Weights of a small masked image model.
Model: 4.82M parameters, encoder layers 8, decoder layers 4.
Training: muon at rate 0.01, 16900 steps, batches of 64.
Data: trained on photos with spoken descriptions (Open Images, Localized Narratives), 203450 training examples, 5.3 epochs.
Rows from block 5 of the encoder, named by matrix and row number. Rows with one number belong to one attention dimension. Each number is 500 + 25 x the weight over its row's rms, rounded and kept within 0 to 999. All counts start at 0. Numbers have three digits each. After the name is the row's rms in percent of the matrix's.
# v: attention query, key and value (stacked) (encoder.blocks.5.attn.qkv.weight, 384x128, the v third), inputs 0-127
# proj: attention output (encoder.blocks.5.attn.proj.weight, 128x128, transposed), outputs 0-127
v.54 114:484519513499526488513503471499499478466520523474426505513521507526511496510511501493523496515538498499477513499481488489502488517500499518504466501532583457485450509480518492490557483532519538481474534468534525507521456495486497499516483543490489504481474506489464499510450537500470527469515455498533477521485499514531459490497454545506481482522534504459564475496490474501511474495523
proj.54 111:536511484495490460471527526530488537484502480510537487526529504473467498499473495526479557472486498509517466508499461502495520495480508482495513485445463563541506496510503474511460514502470461510532487538449484538466526495520502512490515471503504503514532497550519491492535461466514522520482520484454499501520498504485542514529513436507527516464482501544447514533488503492491513489511
v.55 095:462548504510469462552473519499494496491495522545492503489498502528490477488498487515486526476492591471540476521481509492499530532540504452504479461484480470498501548522527481541528504527486480543473489512505500448466505513489506498491555486516484504523482480459469558469515503530454484506505462526504511453508474495518510492502502500498529475495462492491509507510530502486479523522498
proj.55 094:517478523498502539453524497523503498500522466488495518513480485454512501511520505500509492527482418539473546492484521482525512472497456556475527506513501487504475459512495492463484494494525504446498509470515464563547462504524497485474468501520525507491484512529515479533482501467523495523492539482474480537475555511484481527475495491484485528525489511494492478530476507532550482480479
v.56 106:521535486507535504469537502477529520511517512514432488489542542504495560484524480495491518478508519523490539523458507513482492535482507470531510524532488504497537546481461469455480468472503546470496467496515510511519517517508545511503488512482488494489431482496477478492470521478488502483499462495529508534512516481533471517493499485464453509495524512475490510450501486461550522486491
proj.56 106:486486502477497493503504486531484470533493500498537486534478453489486432526511485521500466511507479483535457506535481476505471457511446508504511483474528460489466487517556550518528538516477467522504503546529494498481481463504463487548497482492500523481573533496528519519548488501501489511482519495491486505502476489454523470503532500505550516465526499506511492522494516511462496489515
v.57 087:448522512466520553524475520461478509508503492538513483499532501535464494481552538496499469508544494466489536527507489464507533500497527446489508495480462495504523477497508498493509543484510537530499526478493487505525531507549503449477494529534479514507484505457479432496478531500531529467538457510494519472485547510522515487478466497478480496513516454514530506510474516486497493494507
proj.57 089:515510480527507446489503494555532513473484470471484519499447475499515516512470489529465518503465518544472476475469510527467488504501474560526480498486510485525459540503516516522493478494502491469516480501512492488482462507465479534493494521487500483503513472523521526542505482506482496518470538474522485514513468482462475528510524462542564526486474527505506479506556481517507492550537
v.58 095:477466499489500519492495510504493495535488493541556504497503430527518462488485526531500528479469526436535455526486505507539516498496506430478536473482501497507527488529474472488496521515526499533516485512482497462497503534520481524502522481520489506517532486492494541510490485529540507482500535545497491472472469495534510473523499436526518484499447522506458488488520522502465497493463
proj.58 089:481493547541465494511472483477495488469516504480438513489482531501478504482515471491511484560530480565474532489496495502500529504513476553512503504540460493506513509477482491480528489466494492484473514478512490538515506454478487473481478496514537497515454537504515496485454528480465474518527485491494503525483514527499471508509493595485479530548508496470529485504483491519521504527517
v.59 103:512518474538501461523511509488518460553520498478522527482488474528513508476464473520435511487464515492526499482518477575484477479538478489475531514446488518490510530480501511511493516495525461507534503503441511503481507445534516514537522487548531485541511511509522513510485475445469514537503486510491495487533492528490489482516501460492482527500460492487502530520505477489479458506484
proj.59 102:496467543479500542486457500518468500481467477514485488507517513482477493531523520483551454532544454518488528497468510473517528530481536486527482511546488477518502481495528511492501494463490514480459486492543475488507482514476472486481471491452469532456476499488479504510515556569502475479531512547495498515496467489530503513486494547497510464501527492520505483495499532503537541477519
v.60 105:486470484517497520518484507539473494486457511496535497482461543478534505522508512498481509531497446535518539475511497513460519490496498532511505479490443503459501458534492544540453523500487492487485441514474504501486496476508476478526484469511501504500515487500537466491557527514493499535506524545497544489529445495440510481501520536532506525516495509528484509526475461474521521509500
proj.60 103:505527473463501515480523488476513515538534514494477512503512473529516529501513487479520467471506551466489490528485531500526452508499514482491483517513592481499508545482498508477530475491519505492491521489553495474503501561440543536502520526476498517485508498478452521515488466509474473450502524462505489499494535508518497514463482493472501477470508481476520502455514530505513464521470
v.61 127:508506509522489491478484451454497554548471491486487508523514523547467431484524506482524453502550484499477498514516505498535474502472501490495528489547462466545517513472510476518515499462490490521519490484481489498513517464538493520497497543529505521515478479520499487461482526501568476527467521493465526464493549484514484479500480470492490527452509513534506500487490496519514533480484
proj.61 123:465471504492528483514494512552508494444521483507502480483475463458510565499489512525471502515458515498508493463478481510475524494517493500514499524469516536468478514503507523475464504538519530492483521554500491497521483517477488472505502474485499472482526523489523473575463491484441536483507504517563449525526462522505524537518514512514499501509497513474516476490504502498462457515533
v.62 103:509480500474510541489517460498508504525479502543495489484487462510458498516486540486504496484551441480514494513467505517525458560515505504475528508529466496490477488505545496514481476513488504511537489513489480477537519480515531491463475504479562473495496498491471506478522506505491493551483481454478511489495510494497475523500499461479462491501495533547554508509502552524542540458452
proj.62 105:479505497549501472508482483494480499503516490450508490514520509482555489490523475527517529508449533514507479487522493485482552446483473477536489497483507505498537498497467533522536536474508522468472517498499498534462506540495466512542508496526454520475533512515503517550455507511506514452515516537518507494479462493468529475518511523524493516513526490445485480504485438480456487496516
v.63 097:521503500485508517494506507528485466493480540503521514458493458504466564533463488490500546508485481497504494489465467521505485528512496494527518462552466472496482476530512541505530502521531487500496506471512490483515481491482527473492525474467570508453514501469433494488526471526519466506528493497528507504489433475521519539513514519518475524510482536511464537528511512505524486498462
proj.63 095:510524534494469446511481498462493523528532498495503475499534532505575423497523482513526487498523497481497511511546540463521515488511511489463488533469525509507535491504467472507524497482468508492505516519472517504498524516518474507523461492530442519534510517522520529499475506469470538497495504460454482511487555513466470469501491504504508458524512483494524458476458493479507504492486
v.64 094:492520506486535539461526546505516527501526489474528482515555506507521462501472500515500480495435466464509505494490543524502478453501463553480492495446509558505528464500490534514506506501511502537511529490486531552450529511515508469478462473482512506519489506503483490507512472512534477511517539507502517505499450490546493504514513457454474488511495488501486508463494517505477516475461
proj.64 093:497488486496494460512484502524505485474512476542474503495461476486474530510521501508502503466539523559496483496492491482494507540509517462533486508543514450507442515512510468483502494502469483473507474518519459465548459517480493500499523538486491477489499473475483496514526532519498553511488471512496522511464531485450502534459498532538517532520477514545484446547529482475528495499534
v.65 096:508550509499484538485503547551481460468552525520523475555464469516508510541497462492475469522470474474537501461494492499480511469531478529494486441464510529465488551488509517496471504505481508511506520485491477500495478524512530476484499495480505513491497482541496507508512493482503460483506542511487479526530492494542501472465519517494518489535527521465458506517498522443490488550509
proj.65 102:496447511466550466502501457491491522490493445491482498446528500472505490454513564532509538496514531537464494492499497500489536518489486471530486538474478508539503490500524513510514487501530505515507485543523523537507514487487443492495519493522475454509530518471496467541467501500469538499494457501509497492490484484450536518552463540484475509518478491500516497481512474539499497498521
v.66 096:498511500489472508472525505514496523478504502485539475489548483483458457469485449578492481515505468524533492545479494492506514450533497504461483461494509472515529498526514514505474495551464512520512535535473510512472522465463510517480481492524517514489507532524492470507549519468490539480510477440492486478525498503486522520536518507520473494533460487539496502491486516464514487464514
proj.66 100:508488485491514470527505485516518520501491517503484507506508525506541539501498533429529512507495517478482495431510496528496491522495526500532512559541471537520503496486498488520515497477520512507464490466489476470535484515544480484513516507484443503509500470487511504487452492554501493494495491581548456517495494462516452497453467477485508546463506505481490509491492517502462502525515
v.67 088:499490505475495472502533477484490482510508561493507467490508527469530540527505473514502522547481435494488517531468492510498493476462521509535506489511500529502464544518511551519476533512515440473489472515493505525500490478504512465516497464494485483505556525517496492474539470504544532481540535489508525505510479494466503493494471495518494517474562476490478505457455502472522454477508
proj.67 094:520518477515507533500482491504516520519515480505527527518484482505505468482515508493519450497505512457519494455547532476512492460484507513473509526475521488465549479456536484466528483447468530548507485508509496481509560473509461519476504504486498501476488474484487497528462558507476464520456476525484498500486524494515511516476528501486504531534460506511519483557532520540473542473514
v.68 092:478497498492506489526485491489432485536477550516544503439468502497505475526531538492481513524515457514488487507536518476499487508455516503529520497478469507482515529511542491511487520532509472484495481541478480461519532485463512505532472496503495477515549513497526505505587464495551504446529477494468520489496490502497511482533454474513497523458486496497481490500505492533516476494523
proj.68 096:509512511482476532468520473494529497473542493467486519562544518481522502466511468528530444524507501452513508500527466509528497446513513522469505491519534503497528490491476519494513518443489513529496488460498490529495528468527463508460500498485480505494502511508475502477405510490458453527464514501492503514507514488496499492486547520493513516537528486529523522519514525501466518474502
v.69 091:513490481521513496480532524558507471525486519479520491482481486515510505512503522508520466496494480525537458529466508497498499441499498466473450476500524480482501488511506495473493492558451542477518511539465506527528474514483511500530495452453500514496508534507528549492554497483520502449526471485523494534510509540519477552505484484492512449485481496512478551467485536495492519491507
proj.69 085:490484496470498508522487488484488533459538482556491509517503515462504506507515498512500518497508542507458517475516502490480512516489500523509519540480471551525502544505514470504505513439548479520512501474523489488494534511516473474471490502514482472491516469469469458524475493499480526517518517524499474472491496428472484455496514478507493590508498505494521447523507490479516472561521
v.70 100:475483504499470476504484445474510510497430490492473526510450513485497516473484534488472554523528543514509474496496477528539526557513484491489532471543488456475511479497461463495494510536497484501498474524479480464500496541506471520467533519511512496543534513484505523492481495491528477515477471512487533492507492491521472480507497489548509537478462504492497493554542532535518512530482
proj.70 093:542535494491518528515516526492492515559549529505527490500554476512511504555541473490495482486493473504464516503495508450480460456494492522472486515501531467525494503497513510525532506459495488485514482462512541491496491451484548517525500498523487509452478469511509482508530495508493469496495511455502500495464492529486529503493499489471487454508572453523512504477456462497506501459510
v.71 099:485509504472529502485462516505477537496507503475510484488518498507497532501468453516553488539495511508507557527458545505493510482514509484527469510480514536491486494438471505484473522516520484507515507453534521518509490485549467519477477482491445489456505483526473516523531571531453494520495521528512508497490498486499532506481514505510552431496523488490495475526459476492498511494475
proj.71 101:563494477501483499501520523485511467506478470542489529518472482542510481517494524492486495438502504456479450483522486507500483540466525510472516509497488474471492527520549483502510451503492533481477481553495508477502500515461513492518540491495575517523484510473500491468471455487522499523511495490504465530486511513508473476516521485490448524517482551491491504471525535519519492553488
v.72 120:478487475522473467486510527497504496537518491506524484481556459521510499475442485533502491473493499534553476524460502555521486507534482475438519499498525504482536469521494501503514520497514496515519485524467510488469482468508481496532517457518548481521495508540509531532501480518461505500499514493466490479492477500530522550495498467508467483515458488532493464530473525530494509456447
proj.72 119:533540488446524526515518509535506533487485498508499522517483499492491522541536535483489520468467506479454503456514496492474490504498512515530512532522456504516433504497526458499470504513505507482488538502503495486554478574504511483481478533489449513463515467465487462472526519509532515526488465502555484507496510495469486456471506479501538545511508495486509519489501504459519503513485
v.73 122:478496455483507526523478451443517519501492458475482494494552476539481499470525512503496514521506521504476471529482483520548515476478495477492531550574496513521517491496500506519488504461526501528503517487478525487481535475460476515478502535534491511560525533456508477494481524505529522545484473498520516476506517465484495489513505466476482540523501491495527483441515488497512500456493
proj.73 126:513512547535482482462521529546520531539470546518526518517475526515516474503488463487521507485479470479515518482481523457462457541512526520519486490498526447519486479514464484506505471509481512473493484487509485470519472524534545507539511508473509522468455437529488529478516493529533459493467504517513503508484487502501502521453508492521515478462473494552478494513482510504531531485476
v.74 091:500466488524510536517480434509509499504493513477521480478504509499505511513515499515434523524515536479489509515438464543503531503487488510473548468509473515473466487497500510511478484522519498528549467480492511473503504476498483469530487530517478504535532505464516497500486524547512492489468458446516512478489501497459478507498523491527473532462533513487509514497513489535589502507464
proj.74 096:493529510476512496504490540503506513543500488521515527520517494545497497490514473481538461486479453481496464474543517465537452512539532503522475525512535431538532477492517477527560498457459502485485486516467506509497504485518529542495500495493519496517466452484477504483523486464516474537500505538489499497507480505524529495513486470490511502508466482551478474511462507511474546471528
v.75 106:502505480482442553501494489474471478511525533520549450493543469498519483481497520542475523505504476501554538504482496572484554483494500524451486482476462519478479451576505493506471501523492504503516476476484486491509514543484481489493498520503506527510525490521487465491535498520490517508537505511481505491489471507485490498524535484480480501514441498523498485494486474506514528469459
proj.75 109:474500511498559453520523508544529536482457483499495537517480503508471502503504473476515441493486519500471445467506516447528461519501497492521512526551515470526477510445495485511528463498531516517504508511488490476515458452531522531529524474494473467509495457459499525489492490513525508497462481516532486506503483489487509495507481464536534517501500512511515512493534544501475478504553
v.76 104:464496513559495477541458540477556494556526471521495492477516476533504524485474528494488502475511490510477483507495485504491509519483501458469533511483542486509523500482477474455546510480517517466500492470498519470491496500524492513546560487544518472493467515516497535523480519463531535465532482557472499493495504512534522484488459473499522461501478479516471499522478490511465496504482
proj.76 096:531507504451518502474534477532450493456478527497491506516494476475507475523530527521523530462476512479505523521535515486522504511507492520512481492493452531467468488519528519513441514528507509513494522515511504521470465552478522474467420491479495510492527498505509468436502462522485483502469521443513479508512519497465518472513535530494508517495532521479505511508510509507563491500488
v.77 079:495521495494492526493494453542491484467498561493522523499484520488467515526527490449545525511550495463474552448501518466493550489493514529502481483479517502499459489524549513488467489481553492455486490446518493492551479527522483487527478476506519524478528498479508488466501482490471492491519504484494496498490521519475485479499524520472539515466515513465526521519487459497496494543535
proj.77 082:461457520513495492508471519448498505499513458487471466482500507533515497489481511511486446531475500529538444550533471509520491492493511464499509511491498523504512516455485514512551495517474485540526497542511502484453519433489516499479518500492501475529484521545506524531500505486484470492518515526478479517521491510565539518562460491519474486537500513499486490481509528520471489476524
v.78 093:491471501461474515475503533507501519495480456531523502504522496507463487504464474516511477498528473490514512525518475461484479458494497512500480508473521464531472495563523505533515526499468466515465545523511495481452482540525518507502470511486500525456514485525503461493490490492477521473505526490494539500475510519500512507509460520542546519518477528534498476563510516453454449510541
proj.78 100:493503487508507483531494518492502476467530542483478486477483486452503537501496536474496519498512514546494505484513547565503549527481525495483525474514496586466532489469460487445490494492526501477489482483481515495505503451485484508496523495511498472520479543486512526502513510496505502497511485517485432509547509508534458483538510481476452510502526487446473533478498500513524524506482
v.79 111:478540551506428468509484522493522497508500496478458510502499508476496566500461519546542492520500517497534497549497514487531535492504486481487486498504527500483514491499435480517482546495523443446463473454528511485507475514529486507486526510513496501513510503536479519506493495490483488536507499538500468491515520503501492540457513506513507510554487506482492519525453506492478460464471
proj.79 102:536488464516532521520517451502472508540510500517538475496509470519502482504524477463445550450500508505480508469503469497486477540507485499517532541487510484471489549510567539515468444530479544542531519565515499476473490483484503492524511473495518501500506516499505475518485491520503503479496509481480494476492465499495532465502494512472499481471521468481494471476517491514537545537495
v.80 096:511489508487522497528537513483554530491520492489527456498530488504527513538482487465448519410513501453490536522534514494521496486492486475547557476496457546505469471514550531520493523476516465469501490513485481502485482461536510476520472511507511494491510502487528472514441467521492486518518533498499478488461465507535504465491497489478534531502495494509509484520483493506527506506502
proj.80 094:505477499495488492459476524533472473468508503520479522512478471499460496516500498515522438561520471461515480483501512529485462510457539525473459514454489517478496495494475467504512499524449521504495486517473521498508536524463470519494520498468518502476507487509498555479568511495509534477461458489498518537541519511504521545533512536507453498515515508515486543501498502492494511466473
v.81 121:518523525471506489548497473458510511508511495497490487496497530442511514474512488510432533508532483502492567533499501486486504550478502525511544491461461546522450492513485493482473502540516497495492500473531468513513527510530503488498474520541483526491503490512449436497463514544483532536546524497477502471481526482487487496485509524486516510508527481489512501484455475527532500480479
proj.81 130:507480483562513496481497492519487459496475536493530490505492459538487499505485490484551451506493504450518470477528510483543465485499505477502461489521528442451536486474538523524533507489466518496481484517464532494467487494491506522529541498471532509512490488493533568476524473466519482483465512497512496516539470520502523496527516509526515469478490513492488498532549516495477503489543
v.82 105:498464490496473500496504466476509498495464466486527484484520453521491433473496508461519513502508518527504531500538502492496492512516513483498553488544520504557505476510526490475528495495481497510508528502480492505495493486549486505490490512484521509522469498479555449532481515491473532564511515486484454482498507511493508435529504535541493536514446521497529485504476467536509560494519
proj.82 119:513539527513506480467480529534510522472501524486485488518459542528485549507460508487490450524522508439506477474493490509497485477477538510491472512486474528483503466519448514553484494533531495488492504476468523494492509523464523503527527516523472517500538498536464546479521494522519485459478502511557506530515498498537460550525485473508493478463528499512517517493507509464493455502479
v.83 090:467505475516467499471511533501492476504530529500542478538506447537546531471514512517512491523486467498565496483498481524505497492520512507453479497493508533489481523533532517448474529468521529476503489489468529498525454518496501480504491428465522548540483504513495537488501491523492487501558539529490480500511492481505493522488507487452487471490517496454481538469502521490468479503505
proj.83 095:495465509470571498517499463519473541486503468488490502480474517481475460516489510513491541472464536535453487483482515469452526479482462498522517543469490476515471505475505484511487460506513491515524543513549487500519523522525491487487512517529468453459544474490500467535504505478493540501470481491513493509491489496478545493508491503547556524547471512533517471507511501503525488504494
v.84 104:454480496528514493524484510472504479514484471525504496494454466511486507508506491472533517485521505521505481498505528492513536511509520478512485533517560523463479470461511472438505519501548539518505559513496498479491459512484484542485541459514532487519480517496497550527475531467491496517491494539494513492471506485524503469502472518490560452444523477513476469516526479511458495519491
proj.84 107:521499492470532505478521518500483501492507479478448513483539474519547488533497555525479515476477519499457536523500509507482499532492472500478530473464472458507499520517493490512494494514480483473483469469529523489507537548464519481491482533499489544484495506511513464456518462496495493475505495476492459554491510529501497491533535468526472487554507539468512520482492521507571453509489
v.85 076:510535498498534481514500476547496519484552518500490483451530494491525506541505512480516497488506529533512509478498488464516446524505497491476484503503473504497497484506462513503521516491496524538500507537524494486552507521529498457513498437495563468493510480519475515482499476503500453473528499503475491516462456531516494541496541485447525459536446514507471527441491514518516483492478
proj.85 075:477460492509457528495483517475500473507469488525507496538482517460484472473515497526496457528498487518474463510508510512491524481467510506526503479470519483541470545490559507518488501504509475477501518486489476496469498499490481518494477569494455518487520527480489471551476526502515544541495511499513521471530554479496489450491443541515501557488508483490526466538487514482485511521534
v.86 092:488510450513521496522485498515530512482541524512510476514523487524519540487515536503475453458500504498504483502476459516509501475505476469483494520548469496504505527536511517505521527447527521472515492499500532485536477496485508477534505487501493489507499543500522554492451501511500514457501462478508487493488497537509486556489501476424506493520486484505523576435486521485533480474482
proj.86 084:497458542495457497512520530528471492476492490507505522498484515484482458501492467494522554504504475507501503515513527480471513512475531537517528528430498535517456494475506456499462501529470498508503542512512447516475486534554506490527463493470513492479514455505489467519550492482504531498506523539495476481541504457501524465507478526532514541479507503502469465543493479486519521507494
v.87 070:493504484476474556510520511493479450496549525516497475513517453502539558556501535473480517496486509529528495497489466534519494485448478505513474498452503489469466496539520465516473547496486519497474460526530500516499460488480516485496519522481514509518569487486474514526517472478517480510484525539485475498481500533489475474499490542505492538502495518519502464512525491487475458500461
proj.87 070:479479501505557446525513472502518527492467490503504568490467481490507469485510487566496461471519484492482503475532544487464521500544476503516499498521496524529496499481498512471493463503538487553534526484484489459477549513528466545492506500522485488499463513522521465524470502508491547501498494479511530463514489468463532489517483468507529476508478501439490523485483512508530511501497
v.88 107:477489498508449532522488542505485519497502495504534482526516485515525479441468465548479513485506500487580492523498493546505529503528499467455509480476503543460502522523508487482492513539467499504507479486487499451515478505478512486470499512478519535493495503539528503511578506487513514500515531492477489489505488467533537507509508441497512460537446495490491529483507501530471514475478
proj.88 113:512519511485564490471551471531498517473534503511494501482487504478453494540501522468509502498489513525446481468474486507468493516464497524522501539539503474551482506483501497512466475512553525476523529525508487534524470492521484486534520455492483467506518452443478480459447470511498515511525460534535490528509491486476494497499512529498539526498525517532517500476500505467511492519521
v.89 099:477513478500498519487510468531495538497508509512491549497498522505490533447494479513550499531502518468469487460466440497489488515517479507466544493513483450549517479499467530513522471467527497518514497447491501465512515518536488504496514540534502507454463497492464508473474503530499530461531495500499543485526506505490528491496517485551460486500489471489529517534490530465479467537532
proj.89 096:545511537482477475520453532475494499539483517489518449487499520505483461531499511466487554507492490552540503536525521502519519492500508487519445503513526516489489520473521478491501512495468478468502484529485495501488445452491541482520453455499499485516518505518532496521549516502492463541496520495494460489466490520531479505475457492441517497501522508536469503471510478532489532487489
v.90 100:498528518508518441515442502514494532541443473519492503477470504461488486472508521468491521521524509522456459497532508520492480565508443496475550461507472459508517477465483487483521489500474490487488497489457486502511559503537504505537494520557503459497499511497493508504503500483516461527468464507501479501517475521539485512514502495530526514503494523474504514532515506539541513505492
proj.90 103:514499494506445560492527489481492477490517546454532482515570519535495504511519469498508487497476476479531514527486473464548507484532573496523456500512516524495492523539506528539505536506505497480493503514503525515492456482486532502493460479494495534470475507512518527478486480494491508459505526439471529505475501498479523477488466531475462472490541468515518501511492494485477527482503
v.91 116:493468533529489486512484529492497474530455497510486487476476540501526486472474529489516502513499476505475540503527533516476522532484513521486522521457490519491446487514460444492519493501517508447486458506528513538499510563559499489497506479503461492511476479539498496479507529508504492514496495540484494492511482523494506480463504493513514459490508530502500483518445466530512596501493
proj.91 115:497545471482506513495512474498518505487518484481511511530487443471459528523522494555438491471491572495513464526476500476540483470525487502492474469517506486445548503500536537516480511510498494530521525482519514491479478469442530518495523503503527481496501496443470521495506455487490496479507515449487545507475494530479516498516525512523519520514513488489526498523544515503495454505500
v.92 092:520481488496483480497535516500526496509465487502452480511493536480513475461492468505519537489454517497499425478509477530487480503486452492505532482508542496512486502483464496492510516481501509461500504534475525509481513502503483500501538539499504475560481521490492492500513544475556458527460483517537500501522469514529482514481519536587472542524533526498507488507502504499520504457473
proj.92 092:481534509512501518497457483497496541537499489475529512496531463505503527516529516505470492533529500498505562508460523482546506535550530507510454520485458464491548498519498498524509494516490493562500482464496484490496488499481530508508474475525472509444472459487493493495488477539476541480516484504470538511459524504474514484481474471427478480470487464506514481520493499495529528491512
v.93 094:489499438489498473480517491486546505508450468495537499485496510494459492447485491505520503522526491529481488493518478518523505486530498507520495474525530458527546520489521554478498526529510500453478514484457513508460480448530487531481474527484488519534490519465518512529490504480489543527477471497489476509501558465502544505505506492501493546481506450486511481550531502483496508474541
proj.93 098:530505534511475504508501513501468509491521534499479503533505476527542540533490503468529537498498475433526519481491520484479498506490514487492503539486447558477467486520478439495501499470502500533520493515513514477534535518476516475519517463486493506441491510555513518480534524509518450479507488499525468510496451532514463509498518489504456466486539525512492518480468509490503497483448
v.94 096:483492482504508492548498496525492479501540508507487447521470488496475454524557470497502534523534481519498511492508474464481508496459525519520499504537510518512429516521454486448532508526517560500506511540503500473542493565492484513500485456497477505514482505485488506467475528490502490489548493514490484484515495486491491485499542526445561493486516501476481501457493476504532512520498
proj.94 094:464474519504511511461482482490493506496465490486503514499504495480537496449487558544508458521472530465471485497492534495521505496489510484477478476425474468484560497481547527552490486451478464521463505470515505528462527478497527499505518535510489504492516506495507484508484484510514495472458509497519497544495499518508506486535466498554485518509482503505530510543516531514482482498565
v.95 111:514507493482480512487530518486548486464509524491469483495573546484487516572535456514472546474495519495482522522506476532458542469477504523557489502482505500465468479511526529519477506534495497489490473482535490524502493478444461522504514486480495483510531476480485468499524511493516511499464488494485540553480506473493509474517496510462542512483500490525492449505502482484529493528504
proj.95 112:482498492498540513512492490492497513556498479530495556507460441494539486457521506519524435537486459496488494496492547480554457523515462491473490500518480479513535518477484488460519490488512524537505499522474484468499498501532513503473508510500482499479464517476531485470485514527506500512531500529529481476472498521507499516482510501516457487524494539459464543477480519563481500464522
v.96 099:524499497477513507531520457491514465494499507504505456479534478509512492542539513492517533527513532542503517485489499519486518493484499514495467518528514534474443453497503509484481479529493516561523526496504471496541499519455468492512512459495573491534510495478470513498501476509478498552509491500527505523445492464463465455494504513468507483474481513528494481447516448499535502494518
proj.96 106:460493480513531507467469534506508547519470475511502530521480520491518492478495479516501438517468488493466475497497534457524477542493475480529514469505536422551525535477495480505530501490535494467498488500502500468494527498500540531489512543500436543481494499483500466497508533492549509506496513510493500502508502550526497512524491451535491510514467513471534486501482548511484489497509
v.97 102:518512524485470510508464540516487475499519492499515473573470494460496478514498497469520490500489480507508477481521517499491496501488497532516483480506527492474502505500490504472538502523456535504488536474512510491510498565489509490484548493512468499469482508465506525507511488467492467498455533515514487552504508493564469483515478493484562539554474518473460539492550510460458472518477
proj.97 107:474491518537534485501522498484477482442514482516472487440516520507506506468486533489509512479530520523491524518478478484479541504486527474501495507467492545516503507498491503511465513495537482518515502537504489529463467469494494490506481493504527488530512521539496453514458501478508547459546486482483491495504502481469524520538489528499444432459538499494543467511497488504529476518565
v.98 103:469506509514470475515488514528482454517487529521531511509451522506464514566503496500442498511490460489536513490565501494514527507477520520537486467502481484456520524513508495526468500498511462470502499535480486479470506500461529500489523474528483492493517503503494533507515486484522474470494492479489532516516495492500496474528432505500523537441527483483466482530541507462533479554521
proj.98 101:509497501454537540499511464459486505505553477461463495483565475484560497453538504492519499498511488503447497520482494511502501475510486510475548532476502526497530493474504516479533515477474523548489467483524517529516544476520460511483465511490494493501505531513517458498471498482465480493470471506481470516480495518500528507502549531497483483549519486512509525507470498527469526454506
v.99 107:520474474481472492490474512456518468490494463523498473499510478492499462449530483445532531515523488553476483506497498503479486546495498504489516518496579517489482514479537475440509520518511548473497535514514536497473496534502474509491505494510501508511499504517541478535492544474533497516471503514478506531476498471522472474516499517518541508519503523495478495479534485545440484471461
proj.99 104:466513521541560500484530508509497520472479527494479515507489492501520538542457569518514492472507536480524531484500523476504533481497510494504466479493457494512500458518449517516476491515510476524480482470480493500479479520480527501501531523510498516498483478498471512473493444489475512458525522501515486524523530506498506499523475455494488459481519522457524499526488514469575435508523
v.100 086:545493518526484500469539507487548501476471518455499510517508517484491465491485532497467509490539475486477532486504511504523519511504480526484492460476482468488499445517501483489472510562469535475526500492520483535465507546529498501452456518507513507515505509506542462497486464493535521535507503499498496507485515480490470456523557504478467529523454503510518514507484495550480565474508
proj.100 094:477485481502513470522492484521486495484517511558508478498472491490480568536489483497534475501515516509548491489509492461478474480494495488515482518517515513520483514514485515539529482480489454535484484498483529476498484474467516519547568509466503484495508488511470549532540505502463500462499507492506520493501464523521496570515456496516532466461538484502492492518517488443486443494525
v.101 102:539518538471508531482518453474485529465514514513511483502515458486511496495518538489487514517515524478525523464512508511461527510510510526536487469493466491505513486511502497512480470495489489522507498450514496490516538526469519471478465504494506523519515495495487462518490517520507472518518489557571507539467449519479434476546501493489520495545461538479496540446498475476483511526481
proj.101 113:490481492508497464508473528506527497497474504498491492505493557515487475510473437467519457525512484528479464519486497472534473500439492466480509518541560499515474506464483510501530475523522520486508487521487481491478473459516480545525545490507504489499487482492509546505506468500509532470481537457456497463539540478516518526507480495517460487447496523541521467513510504537497479514516
v.102 092:431483507515435488547472483490485473494483526520554530491480517467466487472462499525495536497511488500527523515543496502528513509475481501460529483506487508514538477572503489493515542505555467490475509499514493449497497495508517493476515490538533526514486502532518494518512473482510521511533489488473505460482508497494559503528490476497496510494424466486505480514489519512487505474516
proj.102 084:533546521483503502476530503524499524505533488447447464497514462518512503517514510453481478516515501505486493498500493502482484491501525502533506515519516480485471526437501516531481477519477504496514504499488474492521503471500490498543478511446464486481536531499486508464491522516495464480484466538505464546521448530522443497501516532511552485493582493533503537498532495467501505490488
v.103 109:503567538515453502518464518507471482524504552542505553485456516466494555510499518522493498513507481502495551501499522517470560508483493503486506485486482502501529507511485495473466524497549459463470487438513466497517528522543512514466540506526526496469495505523453533495501482481496503469538470516488487479476491523502517512497473492495493467492479470499496509531458492472505485488525
proj.103 109:508467494477508489515514470490489489514497468455502468492562483517537463486522486471499518505510498502501479509537475471544472507547474485518498502522544470478480530472534519528524494533471537512554490557524483493490472477444484482542458469470454500511532549509529493509488484499452490495493516491496485490496482519490502466504521533488501517523561509466496505487530490536473513503486
v.104 092:495509426470489512480485502506495490511466496455488501551484522515509471500546504474525482481514489473485504461504536531462504497473503525530505527539506515516454466520517485475508485474499501447493523524513513542502501538528497514510480508473491521517504496439493474481478528526479489525467481478513504485461536522494500528532466535468517499491542468460533493522477491536531521479555
proj.104 091:479480537532497517502490506468512489498514468517522500454480481497502554469470490511457503518490505517511499531499511453510484493562518495472471472470487480457548506503459498491519528521482489520495501471492488481490497504453546495520541492516505490494429518534520545506521462462507508460542517548516522504503485511514477484503527486560478490534478528520483497510543479456492516488481
v.105 097:500506477502484491501487532530462507539464498502500471514467525463520509467481483489564535485499510485512495478491513549487500540487500511436508492497509520459459436502515494502516467503472513466503473485471489501530500551541482474503523488515537490487491487521512525494516488524485459575495529495493495496503468541494489532483533502530518489494512503466501527534483505557502537469458
proj.105 094:491508496519506549503497485480535497501503471491520506491516477525439498521488500510415467505466524526487448527468498484524518499534495503517489497507504478521505576503505488492490530526527470493511526535531522483492454453461544510511492475505498507489483486458491497499527493476495534462548486491490526539462498497518520474507473475499504492520491491527530473478530495452486493533558